{"train_examples": 203450, "layer_scale_init": 0.1, "widths": [64, 128, 256, 512], "residual_init": "zero_last", "final_lr_fraction": 0.05}
Rows from block 3 of a small multi-label image tagger, named by matrix and row number. Rows with one number belong to one neuron. Each number is 500 + 40 x the weight over its row's rms, rounded and kept within 0 to 999. All counts start at 0. Numbers have three digits each.
After each neuron's rows are labels from the 100 images, of 14848, where the neuron reaches its highest value: "top examples" is what is common among them. Only what is clearly more common there than usual is listed. The data: regions of photos with short descriptions (Visual Genome). In brackets: how many of the 100, against the usual share in percent.
# fc1: MLP up (model.blocks.3.mlp.fc1.weight, 384x128), inputs 0-63
# fc2: MLP down (model.blocks.3.mlp.fc2.weight, 128x384, transposed), outputs 0-63

fc1.217:488624585464519486536563537474483513547500496485565465507475494508476516477548529449499487531499504510487541509417571457513463580487497483490552486539509402516496512391507483546523456510506492
fc2.217:448407512538477541491501483513529506441450452490510512512481482532475515538491506464500515456492499636449501470513541542482480522480479479535503413564468506502512564466571490461500501534463449
top examples: text has "man" (34 vs 8.3)

fc1.39:495503430458497455548451445530611472529471501430497475513488459484475458473445571437392468498470492446485531506477535485573490516531460504531534534563445497495556508502442534507493498542502538
fc2.39:504503518477500515484488549526460486495513513581429532460469439476496513441483471518431414523384492588432496473582436477492475451570498482521536509512546513494481444504575529514507424486476488
top examples: text has "black" (29 vs 7.2)

fc1.201:483580479465528516505543544526503500523520492501552413469445574602439514497473492474506550539456505471565545466471469502467482600505488474520455467433497516527513515418469473440518455544515495
fc2.201:473519527529537507431470447481500513495520459427478521472531562464463536510569494478530481463503551488492515477426543461534393599540497614514482523491499486499487488484520490477503443523547477
top examples: text has "man" (29 vs 8.3)

fc1.244:507467526507475460508529463510614423448487475515495447460509526510526524494475529532557549512535570482483472435535537520538479498543510448471499521539519564494498538501529444497544562547492502
fc2.244:508577523551528498466489566544490508476477474528517469447518516516522533439556445549530506538562559472503456495540463519493458497540472435557505540468446515457537532605494474496478486563517540
top examples: text has "man" (27 vs 8.3)

fc1.58:475425517503479486557538505471467511569519470479525516443462466453528513499442559507507477487457560506514499529493513488522464532342474481438481569510518549459511477573502557485361473546533579
fc2.58:475605491445602506489510499497489517508478488496487494544497484485543516440561498438469467522473492523538455564485483482544471490503489545532481490460615474450488539550582455463501509481518526
top examples: text has "man" (30 vs 8.3)

fc1.316:482421531515496532475514502510559507443478488523439555513536445496525536506484499490533459508477512493491527446584460591534478524492522438530488508477559520449535516510470440448511517525518481
fc2.316:538440615548510427458542430487541499528438552510553518494434509505533537497476505479496536477514518463509502449543498492528476480437530445564512478475492525467539519534576532462514520498488529
top examples: text has "man" (26 vs 8.3)

fc1.49:488510486512496467552511549493456510470497456511484551428483451499495495461483469521498473517493528526480539450524569574458466481572443513501412561535553497554564517367490425581520571497512428
fc2.49:485509574571475525501506511548524514462539476506545470496484403497492445435442476505429524503470558529449483444526568507591439545506442512548462526503525500473506465571415512523458482562515488
top examples: text has "man" (25 vs 8.3)

fc1.57:556550553485490496524469523511412490589488475512558492487508446492575511557539458433534548457528492495440500569510393452527498540461472509482534507506510547561460507459472483501530492531420503
fc2.57:521513468598523468592520529519480510546486488476463454487482555536487476476494566572534504547548441549415485471453459540427563512489462501464446467528469503454470426459485597518554515487504487
top examples: text has "man" (27 vs 8.3)

fc1.140:516442460430478469504485469513569564433517525473510498541459486563512520479503498549449490496515439477481502497506616554441640442447480537554510507496529558489560523490495531479490467503510521
fc2.140:505414504449527528570395484557497454480547480500478422549466535524484427461484482541459528482564450523538485510467502493498600567414494527485468461541441500539526469518531531477479488486486505
top examples: text has "man" (38 vs 8.3)

fc1.158:520397516482473554465481471552575493484449507447615562517524453477553516497458490495405505507524502504508451504517534559522438493509422480471455484505538569478579544535452450451468552520535547
fc2.158:486539571462507472511613421487481478528446555442546475463495461433519474493517461534513494496427491470520485499489561438505613494485493446550588484495508571473556452560534462464486506477530505
top examples: text has "man" (26 vs 8.3)

fc1.114:438493487579459480474445569521541520426456546465485488467557512452450568487494477565516483485462547514503525516536587569474523451531486522493519505499568529449533545489451487459475503527452451
fc2.114:516457527531522536561538456461476519505516504512490523486443505540472508523553556568482538510430485496435556496499531480534498500502488516499473515454475471477547482507530546512519507542452539
top examples: text has "man" (30 vs 8.3)

fc1.197:484505458564454483508486475491496477496422582546511486469444476611570492494596506507506550399500488554555555500537570487462537504495506462492474448483473515510498522564446543578529467503497483
fc2.197:475489526467466477522474552487503517511414471570539524441514526430428495577545516500482480530582491524469487439527486472413507522540554507542518428499515492534566464488493514554523502468542582
top examples: text has "green" (28 vs 4.4)

fc1.75:561505529467437545444537440498560516522497518512488408515472509594478483537468453499498512481541509459549504427502525529498478547517558494530519427497504458479537506496503470437528493513453499
fc2.75:458479459495529527490407447578551496419558479460528497559429514471496568500501502545495458479474425505520509474464464451522462528525526616533459536523482445547510583482503431475542486480495537
top examples: text has "man" (27 vs 8.3)

fc1.104:507507498504454524565546496502456488536551477453558466539472474545520484491510561475479592508567480529500501528497431541479447551515490505467553522478493422514444478405533514474512509540472452
fc2.104:469408470572511503468517485523514497458480489582482413529524524549473496505499531491511529473512437583427466502496461522450565559485486473505558568529492491508464509519463537514632477492469466
top examples: text has "man" (37 vs 8.3)

fc1.346:514486469486531525492472527485453492499467634517497513552560551479473510431540563494500519497472529428507535479521476553443471507540493505421524383486502489485510493449520509507539445616543552
fc2.346:498462457512465448513494546501486469498496422499533495479554527443486462538481490598484444527453611475505530545486497570451537474569554551487542460462507496501559496514488531470555451387483443
top examples: text has "red" (30 vs 4.1)

fc1.203:563536577499488537455481452532514537439486532440471488412564514477451503504536461452513457526485529517463493493510541595560481554535509475516506487466572488501480569460507445516512481535470507
fc2.203:484570558574459495525514489494500501456555555494498517490479514475498475489480494438511440475528554504444453459529516497498475569555579497534543503459441566537428526521459505522479621562534443
top examples: text has "man" (36 vs 8.3)

fc1.285:507593464500507431540524527501477454494487457454451479489472556533460496495486470469489583577458457480479561557525464444444474503530485464514479551495492542579469475410478509429493496522453534
fc2.285:495490498600462508494537448468488557527508452471511501499540469424500474488482493514529463490528553513470448486472565450454504507475498481564519508490474517473544511488517545462541496497423469
top examples: text has "man" (26 vs 8.3)