config.toml
image_size = 48
isotropic = false
init = "torch_default"
Rows from block 9 of a small multi-label image tagger, named by matrix and row number. Rows with one number belong to one neuron. Each number is 128 + 24 x the weight over its row's rms, rounded and kept within 0 to 255. All counts start at 0. Numbers have three digits each. After the name is the row's rms in percent of the matrix's.
After each neuron's rows are labels from the 100 images, of 14848, where the neuron reaches its highest value: "responds to" is what is common among them. Only what is clearly more common there than usual is listed. The data: regions of photos with short descriptions (Visual Genome).
# fc1: MLP up (model.blocks.9.mlp.fc1.weight, 768x256), inputs 192-223
# fc2: MLP down (model.blocks.9.mlp.fc2.weight, 256x768, transposed), outputs 192-223

fc1.528 080:108141142141138176103108066120116157148122119113137180101152146131136128120115117080129150130143
fc2.528 092:151131159140089121068131112163147149157098121106143129128088147103152100073144113145087128121162
responds to: text has "man"

fc1.53 137:130159075153100158114134147088155137125116123071092139112133134101172140117134148139103114152146
fc2.53 135:124098103129150103136119127156135074149157099166107173137165127139162121115096141123100149088084
responds to: text has "trees"; text has "tree"

fc1.47 140:133100140149118110126188131130121155119101147107168146093125101112135123134161098103148131152156
fc2.47 134:121087121097123107118106139089113091147115148152136173110100133144094144140114099138102137176169
responds to: text has "blue"; text has "bus"

fc1.411 136:059136155119146157104119113136116192127137158128129117153093113120120186094157138093129154141132
fc2.411 126:118125103096151136099133156150141077164116156160070129104167171075145161100118067107130130145146
responds to: text has "elephant"

fc1.388 078:128093121142122109109088090121141174079169083132115143137145141100119107141136144144134114150143
fc2.388 082:123144095125096112144157098137128139135149101157161107096118083140124093157122088175147118156122
responds to: text has "man"

fc1.516 145:146144077147146150119114128219155181120130138096102124202119164137117149140142130134146109116087
fc2.516 144:120123130125147135108145108121137223146111166116119098129145150120112113132073130117108124090080
responds to: text has "horse"; text has "brown"

fc1.92 092:115126108121107128156161127112179161179129125115107154098136130108172122124096108098090117104159
fc2.92 091:143104104152125211140147123110134098154134135190111127094152133151111152164117119071137124118115
responds to: text has "elephant"

fc1.670 100:156162131138149123119148112106113188104123140153095110125117117150094097100140158136107107117114
fc2.670 102:159137051127147141090122156112143117094151173164102140151093132131150152107134130117120137098102
responds to: text has "white"

fc1.206 094:110130092166086140112111139106121145127175153115129182139119146166135168120112090105109127127083
fc2.206 085:105119137125129139113178182156117096132069140146165126130112118074136134134088098142134112099111
responds to: text has "train"

fc1.114 101:116132105120134178133146142151106136191139155139113154155111153164094167148119151126144148115117
fc2.114 099:132154119138138100155091118132111158164140102128148093083152099163142118166078086147121147112128
responds to: text has "horse"; text has "brown"

fc1.322 115:178139126130129133082184135151120167102138129106106126110162202101158166155140151129128117124077
fc2.322 114:143163105108122087110100098099088146135100109116164128139142135148102156100074099097126160120173
responds to: text has "toilet"

fc1.475 142:139132128131153100153101088119120165188092151126124143164127123090137131149125165137146131144114
fc2.475 137:175146148145113128086137139164125135121088139126114125088158098148139155161157146113117141099136
responds to: text has "motorcycle"

fc1.749 129:139139149168138108083103106141111198115154153118107169093175122122149109162138092135098109162196
fc2.749 133:096161121134107126088144159135127153100131129143117135136151125137140105121113116100059117158118
responds to: text has "pizza"

fc1.687 129:125112172138130125096149084166139145088126123149123142107147133110096132158125172139120133130197
fc2.687 134:153128139144099159125165095129145142107122145097125131118105077073118092110149135114107101140138
responds to: text has "plane"

fc1.463 108:101156140164107113119126097150124150127150132084112162120117116167118105093095150111165134138131
fc2.463 114:176129107143131171083141124133113106133114124194175183144094093138110156119091141175110152080115
responds to: text has "tree"; text has "green"

fc1.616 126:086093139132141142135133130103124142134093118142139092095067150132131165078131164101150142123101
fc2.616 131:132125115151116115109149121160147112132097153131107124157128131134125127138122140105148130167106
responds to: text has "tree"

fc1.251 137:104132107127129101120099138108141156084144112122121109081118145134189152163120144136137124121089
fc2.251 129:110116141104126132132133124100135153085105127103148104157124126124125145143158140108105083112113
responds to: text has "toilet"; text has "white"

fc1.583 113:104165129104095121168102102124140143133163150072132137090080142140152147104100145094137121109119
fc2.583 109:128133085160152112100132140107111129110149116144138178122166112151134138098117148114179134081114
responds to: text has "tree"; text has "trees"; text has "green"

fc1.754 116:087098094131130173144143072170135138135105098110092141151163125120168133143104149111155137126137
fc2.754 099:105087108120140118126141106139134111116127084187127186139099144091097136138135125119068143131128
responds to: text has "sign"; text has "white"; text has "stop"; text has "red"

fc1.644 118:155165130162147139111163145126131167131099138156095097137116134109120119068117087151147142138079
fc2.644 116:091124136164128127125157151119144119136129129159134114098153187135145145143121123100132140132127
responds to: text has "train"

fc1.265 098:122108096134140108106118109118107162143150117144180120131121102146127113114113160110107149145152
fc2.265 102:137129094170134142165098120099174134174133161105138157138126138126127139092134113116112110158154
responds to: text has "elephant"

fc1.118 100:118118110174086122145216170104067150159143123149105133150116113130156123106102115153136146127108
fc2.118 098:099076086132135106154142155102101101187124167100154124157136136118145103124080116141134124106124
responds to: text has "green"

fc1.279 099:125094124152132111103132130058152132089101145120129128133137136133168118112089139156142115067163
fc2.279 104:112172151105068137130130187133099136121107135076112094119134134075123120140102134110176110142118
responds to: text has "zebra"

fc1.109 092:104094120175164098137172094101160138099102175104110127134140113144122131132116164128124124126127
fc2.109 100:126097085136103128104167066137150147165102117143153127141142139131137130084128111131154143098124
responds to: text has "trees"; text has "tree"

fc1.699 093:099168168081169116156133151152123155091118127134176153088117136140136109142121140145123142071150
fc2.699 087:112076118135095152182118164161132130141141128149112155117104179155114110108170136121104129124121
responds to: text has "black"; text has "laptop"

fc1.37 095:097102108098137143089145130099146118156109131125134162121154100087129136155095146121128121124133
fc2.37 105:117088140109146149153096125135085104122129127141138150112147107108127128103094130081197132101105
responds to: text has "white"

fc1.589 123:128121158135126146136127145142108187166114114104171142143121132135147122117145128169151087123149
fc2.589 136:163170092110125147111092187159127105092145125126137152098136094156119123115141100151126143155112
responds to: text has "blue"

fc1.372 146:050192122129110091118171134116130142163101112108099132102154134100113119070084123124151152114164
fc2.372 135:119135099107106184141171135119093117154109180150069134118136117130127123145132118080125123128138
responds to: text has "elephant"

fc1.584 102:130142095154137164093079114142111168092110168127138118152127144142139133174146131151154150097122
fc2.584 101:083119144139204094112129156123127142132118123141115141127106112118110118096142105132148129110135
responds to: text has "sign"

fc1.256 109:144091156099159075187134161136110134143103126106115173138074122118154129133121121116127139146131
fc2.256 109:093147159099138145122088143137117076106110134152171099126161152154109143149124131151152091156107
responds to: text has "train"; text has "yellow"

fc1.529 121:105123112128135119131119157130119122127107148155094147140073151150159138176119083154126143095106
fc2.529 113:101104150111124141092147106121114058142131109119162127115181162174131104125121082117133105127130
responds to: text has "train"

fc1.641 090:099090118138147117125109113123094159152143128113139135129171146127117133122155139142123166120101
fc2.641 090:152168119120124136091147144110057129067117141113121137165110105074137135179104122153113135085099
responds to: text has "man"

fc1.487 154:141128091112125132092122147160106186134136143154109127047128198134193129151172137143109128119082
fc2.487 157:115123123103132091132093109084110127180075109111134120121129154135095170130103090109098121126131
responds to: text has "toilet"; text has "white"

fc1.610 067:140120138094160136131160118136094159107133098155129130126118173165131118128142113111174156169121
fc2.610 063:158117091157156142101136095175113177125124179137116137141122141149127101143117076135148144113088
responds to: text has "green"

fc1.421 121:146173146113119125145118134102107124167139109098105130090090151124125127119163128120157113143103
fc2.421 119:135103161177098126138176132131105078131119162123113154074109157145122094091122124117166106111112
responds to: text has "tree"

fc1.404 114:124132122129146124103135123125124147159089127102130140110148117136178108111094127113121147137164
fc2.404 112:147103164130094143110098112159082119088070123122147116119147092075127129108155100108090156086085
responds to: text has "elephant"

fc1.336 086:123108121130126105109164158115114133132114102169105082144187154143092079138126203138144183112151
fc2.336 087:143107104139113190158164125131160140107117134084122150152175147153118118120137160117154115136175
responds to: text has "wall"

fc1.482 107:125141166130153144137076099086132132118129149159111152137146140141108091115179113128103109124108
fc2.482 102:146131166133097098144139129150124056112079143173136121155125138092096102150102101096088197134115
responds to: text has "white"; text has "man"

fc1.745 106:076104112128099153089119155072166153055156133109107071107113099139152127135108141153140138134156
fc2.745 113:114088090110080147144104147174128125124127110114141128132137164078136089167159116081179118114141
responds to: text has "zebra"

fc1.360 079:109145076144134150106134129141120186143118149093118167159134145126120119115118119137127114116076
fc2.360 091:148136130114125138069160149146134151174160091131092111107133158113129141079144150151159140168148
responds to: text has "black"

fc1.225 101:086117149109149140131090087114144132153104147165130155159111102112130160155110133145158136143141
fc2.225 102:130176127105115123127155109094109163135143130065122123095129083147121158139135144116163147098130
responds to: text has "building"

fc1.419 094:092092124109114139106148091133123143118142137108114113126127128089097114135118133130155150137112
fc2.419 099:114176121144122125152119094108135117149171132157144090138098127150109100172138101068152072123139
responds to: text has "white"

fc1.746 056:084055154168121106130140132136142163118136077122144129130121132155069124116143193156125129125159
fc2.746 056:126106100148139118083147133139134139094169133161141190132150132160120114176153180105130086105155
responds to: text has "broccoli"

fc1.212 118:092089134097154117129133111131133125103137134096120137118147118071191129138114123110123104142100
fc2.212 115:131084110152102094105146142128116145115145096138148126165115172102130114186125107148123154112105
responds to: text has "sign"; text has "white"; text has "red"; text has "stop"

fc1.233 086:159124146149171136140156104084094147110162139132155132158110124118121115144103140112154079088137
fc2.233 092:143107135137124121142102179131101122140109134145152134100120152129116125120164146140145116114129
responds to: text has "pizza"

fc1.269 102:140167154112118125176156114113160115145175088140113185086098128151122126084123165109124171129132
fc2.269 093:144113094110104130075131097120094110116115113164084148117150148173119110078089119143107116097151
responds to: text has "tree"

fc1.320 138:076104133149127143104100160127130140081124134088131101159160092180162129124120178186177105145125
fc2.320 139:093122093142146127125138105132097094143131104177165139145105107174086090131165130132112143132128
responds to: text has "sign"; text has "white"; text has "red"

fc1.506 109:103157140109138125095153104135102170144109134119139148131140101138115133145090118081121167129127
fc2.506 108:131158082121128158107120117147132133112098177158066073132119134127126173157159125103130143126134
responds to: text has "elephant"

fc1.667 087:085110137119097142141156123147130160145106164111165162092105138130086105154111162111152134095132
fc2.667 086:140122103128075157149092116147106138141108128136099117141110129163097115105161111156136132099162
responds to: text has "laptop"

fc1.525 071:120084151116094065126153117103155114158110157110123151153113141131115125112150140125081154113096
fc2.525 072:167131134144118148137117060099076134125123156122156174139113141117154126115138118139136085116142
responds to: text has "man"

fc1.257 125:116110122091187099160164128120078151143153140143138130107126139112119165092125147121088172105150
fc2.257 112:116153108128116132120117114145163167165124155135157153102149140125125178117119134146107146119156
responds to: text has "elephant"

fc1.719 085:115085167108127162166121138119116163137144089131124115151128148142069116105155164146105126143130
fc2.719 087:134152137134095147125116125144090130105164133164130125121132193121074155106163103161133100081111
responds to: text has "broccoli"; text has "green"

fc1.402 136:100142114122119118128143146091100113110096098144163134118153133174162155127132109114132129129133
fc2.402 131:110130177127119099124123121143093075149108110092130147086143123080109092104090112144149096123170
responds to: text has "wall"

fc1.325 096:124110081127142145138123104098146138143121167130131120097172100121107169123168155126095131116120
fc2.325 093:143123131134072137121128141139119091117136130136110122182168152119103138126115147126093131160141
responds to: text has "plane"

fc1.298 091:126153139094077108127129173156152121125097155121111134079167135135135165111115151098094125092129
fc2.298 085:132139159123114094112175109143115134138164136092126130148164138143134102132150140117137109137130
responds to: text has "white"

fc1.620 117:093124148109127138130129096133133171139125136119157086185083115116112129131126110137103148122102
fc2.620 114:160130120123125163135138153148102119098113130175116129123147094151116132085105153138103146116155
responds to: text has "building"