python train.py --mlp_ratio=3 --patch_size=[2, 2] --residual_init="zero_last"
Rows from block 9 of a small multi-label image tagger, named by matrix and row number. Rows with one number belong to one neuron. Each number is 50 + 15 x the weight over its row's rms, rounded and kept within 0 to 99. All counts start at 0.
After each neuron's rows are labels from the 100 images, of 14848, where the neuron reaches its highest value: "strongest on" is what is common among them; "colour at peak" is the nearest of a few named colours to the mean colour under the peak. Only what is clearly more common there than usual is listed. The data: regions of photos with short descriptions (Visual Genome). In brackets: how many of the 100.
# fc1: MLP up (model.blocks.9.mlp.fc1.weight, 768x256), inputs 224-255
# fc2: MLP down (model.blocks.9.mlp.fc2.weight, 256x768, transposed), outputs 224-255

fc1.570:18 73 65 50 35 36 53 40 57 70 39 64 49 45 58 42 57 70 70 63 40 61 16 84 53 61 22 70 59 65 38 76
fc2.570:66 48 42 35 35 44 54 72 50 66 43 74 47 46 29 29 53 47 63 70 73 45 66 25 32 53 61 54 81 54 62 61
strongest on: text has "horse" (27)
colour at peak: brown (61)

fc1.28:46 42 49 93 49 49 44 51 42 40 59 43 31 41 33 42 43 21 62 71 43 58 84 43 77 58 35 29 27 48 45 51
fc2.28:39 53 47 56 36 38 35 54 62 48 45 39 49 60 43 50 58 47 64 49 47 73 52 76 55 50 55 58 48 39 40 44
strongest on: text has "laptop" (33); text has "black" (29)
colour at peak: black (26)

fc1.322:41 47 59 52 32 56 30 34 42 54 43 33 46 54 66 55 32 41 37 54 39 43 53 38 39 70 45 46 26 33 70 36
fc2.322:44 57 51 45 18 39 56 54 47 64 49 49 45 39 12 58 70 46 50 42 52 75 56 60 49 53 40 53 51 18 52 37
strongest on: text has "toilet" (35)
colour at peak: brown (62)

fc1.469:38 49 51 34 33 28 46 20 49 37 62 45 54 65 12 54 57 63 72 56 47 55 53 55 60 54 26 48 49 82 46 35
fc2.469:54 44 34 33 56 51 51 54 49 36 61 54 50 37 62 58 41 28 84 56 57 67 61 45 38 51 71 22 33 53 48 82
strongest on: text has "train" (80)
colour at peak: black (37)

fc1.583:31 52 34 69 31 58 29 51 42 45 39 55 52 50 45 65 66 28 51 67 70 52 37 36 70 75 70 30 62 66 74 32
fc2.583:21 55 56 54 74 31 46 53 76 50 69 58 44 55 47 35 45 50 43 43 29 43 61 66 59 49 52 60 48 59 49 50
strongest on: text has "tree" (44); text has "trees" (36); text has "green" (25)
colour at peak: white (26)

fc1.550:87 42 52 66 70 83 43 39 31 75 41 47 63 36 36 34 57 39 48 43 38 53 41 42 67 44 69 24 47 44 64 31
fc2.550:22 55 26 54 53 43 71 40 53 73 47 55 44 47 40 36 41 19 59 47 67 61 29 79 30 52 12 53 42 31 53 62
strongest on: text has "clock" (73)
colour at peak: grey (63)

fc1.724:48 42 33 34 89 40 32 57 51 18 37 47 14 70 60 40 66 44 55 61 31 09 28 74 58 48 50 42 45 71 53 44
fc2.724:39 29 41 49 42 39 73 59 54 49 47 54 63 48 55 14 59 58 49 53 55 34 49 46 45 55 48 62 41 59 60 61
strongest on: text has "yellow" (31)
colour at peak: black (31)

fc1.361:54 50 27 50 78 00 59 38 63 59 53 49 41 33 38 51 14 46 37 39 65 58 33 46 65 32 82 53 47 44 28 34
fc2.361:33 35 47 68 64 64 40 54 43 31 60 47 49 42 70 53 59 19 29 70 57 62 55 37 36 18 33 49 73 38 41 41
strongest on: text has "man" (34)
colour at peak: grey (64)

fc1.118:56 51 23 60 74 37 62 43 46 37 50 71 44 42 53 67 53 60 39 29 45 48 33 52 46 56 64 22 28 56 48 39
fc2.118:65 40 34 31 23 35 39 55 59 48 62 11 53 57 22 53 43 72 30 59 68 39 65 39 55 46 40 52 49 34 35 52
strongest on: text has "green" (26)
colour at peak: white (43)

fc1.767:49 47 55 61 71 51 53 43 31 73 43 72 57 50 45 53 42 42 77 56 44 36 29 36 28 55 57 46 67 32 43 53
fc2.767:30 33 54 57 28 62 45 37 63 62 58 46 63 49 39 45 23 47 36 70 46 49 60 65 38 45 30 85 46 38 52 66
strongest on: text has "clock" (44); text has "building" (27)
colour at peak: grey (62)

fc1.653:49 51 25 66 47 50 55 34 19 22 44 56 58 42 28 51 45 57 55 49 46 52 75 68 60 40 41 62 47 51 45 47
fc2.653:49 37 47 39 36 46 95 50 60 42 34 50 44 58 51 50 53 41 48 41 49 53 26 32 36 81 68 55 42 36 58 36
strongest on: text has "sign" (25)
colour at peak: black (26)

fc1.11:30 00 34 43 55 59 33 43 65 55 66 17 58 45 65 58 59 31 48 47 72 53 17 70 80 50 49 57 42 56 57 37
fc2.11:40 59 35 58 49 50 32 37 67 32 55 50 33 50 67 46 76 52 50 49 56 46 52 45 51 05 35 43 39 29 37 41
strongest on: text has "man" (46)
colour at peak: grey (65)

fc1.269:58 58 33 61 43 62 58 76 49 60 49 58 35 42 48 61 15 52 53 32 41 87 57 50 60 52 75 75 43 63 88 22
fc2.269:40 18 51 58 74 48 65 25 49 42 43 60 53 61 54 63 38 77 58 53 39 77 46 71 55 70 65 44 48 43 61 62
strongest on: text has "tree" (40)
colour at peak: white (28)

fc1.463:38 51 68 60 26 40 26 77 50 66 50 51 55 48 35 56 53 62 48 47 66 68 57 48 16 43 35 28 36 54 50 25
fc2.463:48 34 52 31 42 37 18 39 62 80 46 50 50 55 67 55 33 67 50 38 54 63 62 51 56 53 57 58 43 53 42 43
strongest on: text has "tree" (30); text has "green" (26)
colour at peak: brown (60); black (27)

fc1.286:67 44 38 18 61 24 29 50 46 74 53 71 48 67 61 69 44 68 21 36 26 63 74 51 61 59 59 73 40 65 50 51
fc2.286:66 68 76 39 30 67 52 31 65 58 20 48 53 25 72 27 39 83 50 58 93 56 39 33 51 47 16 65 51 56 60 43
strongest on: text has "zebra" (48)
colour at peak: grey (64)

fc1.662:63 43 48 49 73 54 46 75 44 69 39 59 42 39 46 43 60 43 56 44 32 57 13 41 57 47 62 46 44 49 35 69
fc2.662:50 71 43 37 44 83 65 53 64 72 40 34 64 33 42 41 78 47 55 12 47 59 40 57 65 60 59 75 42 40 68 85
strongest on: text has "sky" (35); text has "clouds" (26)
colour at peak: white (36)

fc1.37:50 64 51 39 55 79 84 74 54 34 40 71 50 39 44 39 34 70 58 67 51 60 57 53 47 66 38 35 46 54 60 36
fc2.37:48 37 29 53 61 30 18 52 77 47 61 39 26 73 44 64 48 56 69 37 54 52 64 36 41 83 68 62 63 43 50 43
strongest on: text has "white" (29)
colour at peak: pink (29)

fc1.620:45 46 57 52 42 56 46 55 39 47 70 27 51 45 25 27 47 39 51 40 74 50 31 57 37 53 49 61 66 60 52 56
fc2.620:22 46 66 20 81 57 30 54 63 57 51 69 61 57 81 55 20 39 67 37 28 56 62 60 44 44 64 50 47 50 36 52
strongest on: text has "building" (32)
colour at peak: white (25)

fc1.670:52 51 62 36 24 49 52 63 46 36 59 54 48 61 22 39 55 38 12 67 42 28 47 42 35 37 54 65 41 65 44 43
fc2.670:53 42 51 29 34 68 49 52 16 61 65 46 51 01 51 59 65 57 63 46 61 82 52 25 53 40 54 60 37 37 54 62
strongest on: text has "white" (31)
colour at peak: grey (63)

fc1.642:49 64 33 64 35 35 47 63 52 25 59 63 55 83 85 40 41 47 49 46 55 31 40 70 57 51 44 40 57 22 56 72
fc2.642:62 34 61 49 58 50 43 47 56 60 25 36 57 55 28 49 67 68 99 48 29 73 83 51 23 58 40 53 45 52 24 47
strongest on: text has "sky" (30); text has "clouds" (25)
colour at peak: white (28)

fc1.162:59 60 56 53 74 43 51 55 48 64 21 57 74 59 45 41 71 21 44 63 40 34 68 77 39 58 20 48 49 68 43 62
fc2.162:45 42 54 34 31 82 55 57 60 52 77 54 66 55 36 28 17 44 42 37 80 26 52 52 29 62 40 68 61 31 43 49
strongest on: text has "red" (26)
colour at peak: black (33)

fc1.92:65 45 52 34 33 26 59 52 53 55 38 49 38 43 57 42 31 51 47 62 17 32 57 44 34 56 45 49 64 49 59 58
fc2.92:59 51 52 36 65 40 49 52 78 27 41 47 63 27 46 48 59 34 74 46 38 66 60 62 44 73 43 30 70 58 53 24
strongest on: text has "elephant" (32)
colour at peak: pink (28)

fc1.568:47 53 68 65 55 57 23 63 48 49 40 49 31 63 31 15 62 35 50 53 58 43 39 55 58 70 35 64 46 52 29 67
fc2.568:74 44 33 89 73 45 64 51 79 78 28 66 59 67 58 59 27 62 39 55 30 52 66 65 42 52 56 76 40 62 27 39
strongest on: text has "trees" (30); text has "green" (25)
colour at peak: black (29)

fc1.719:47 58 64 48 40 59 47 57 21 41 34 68 43 74 20 50 54 62 65 70 80 58 62 58 48 47 51 48 60 29 45 56
fc2.719:24 40 60 08 44 31 51 43 33 34 44 55 68 43 68 31 50 54 66 44 31 56 39 39 39 49 54 64 76 60 51 62
strongest on: text has "broccoli" (33); text has "green" (29)
colour at peak: brown (65)

fc1.251:69 51 47 36 53 64 46 46 56 21 38 53 49 61 73 73 32 58 39 56 65 33 35 37 52 59 71 49 53 26 65 67
fc2.251:53 53 65 76 49 47 63 51 58 55 61 53 25 32 27 43 42 63 37 44 54 43 74 52 63 60 59 26 43 48 30 43
strongest on: text has "toilet" (31); text has "white" (29)
colour at peak: pink (25)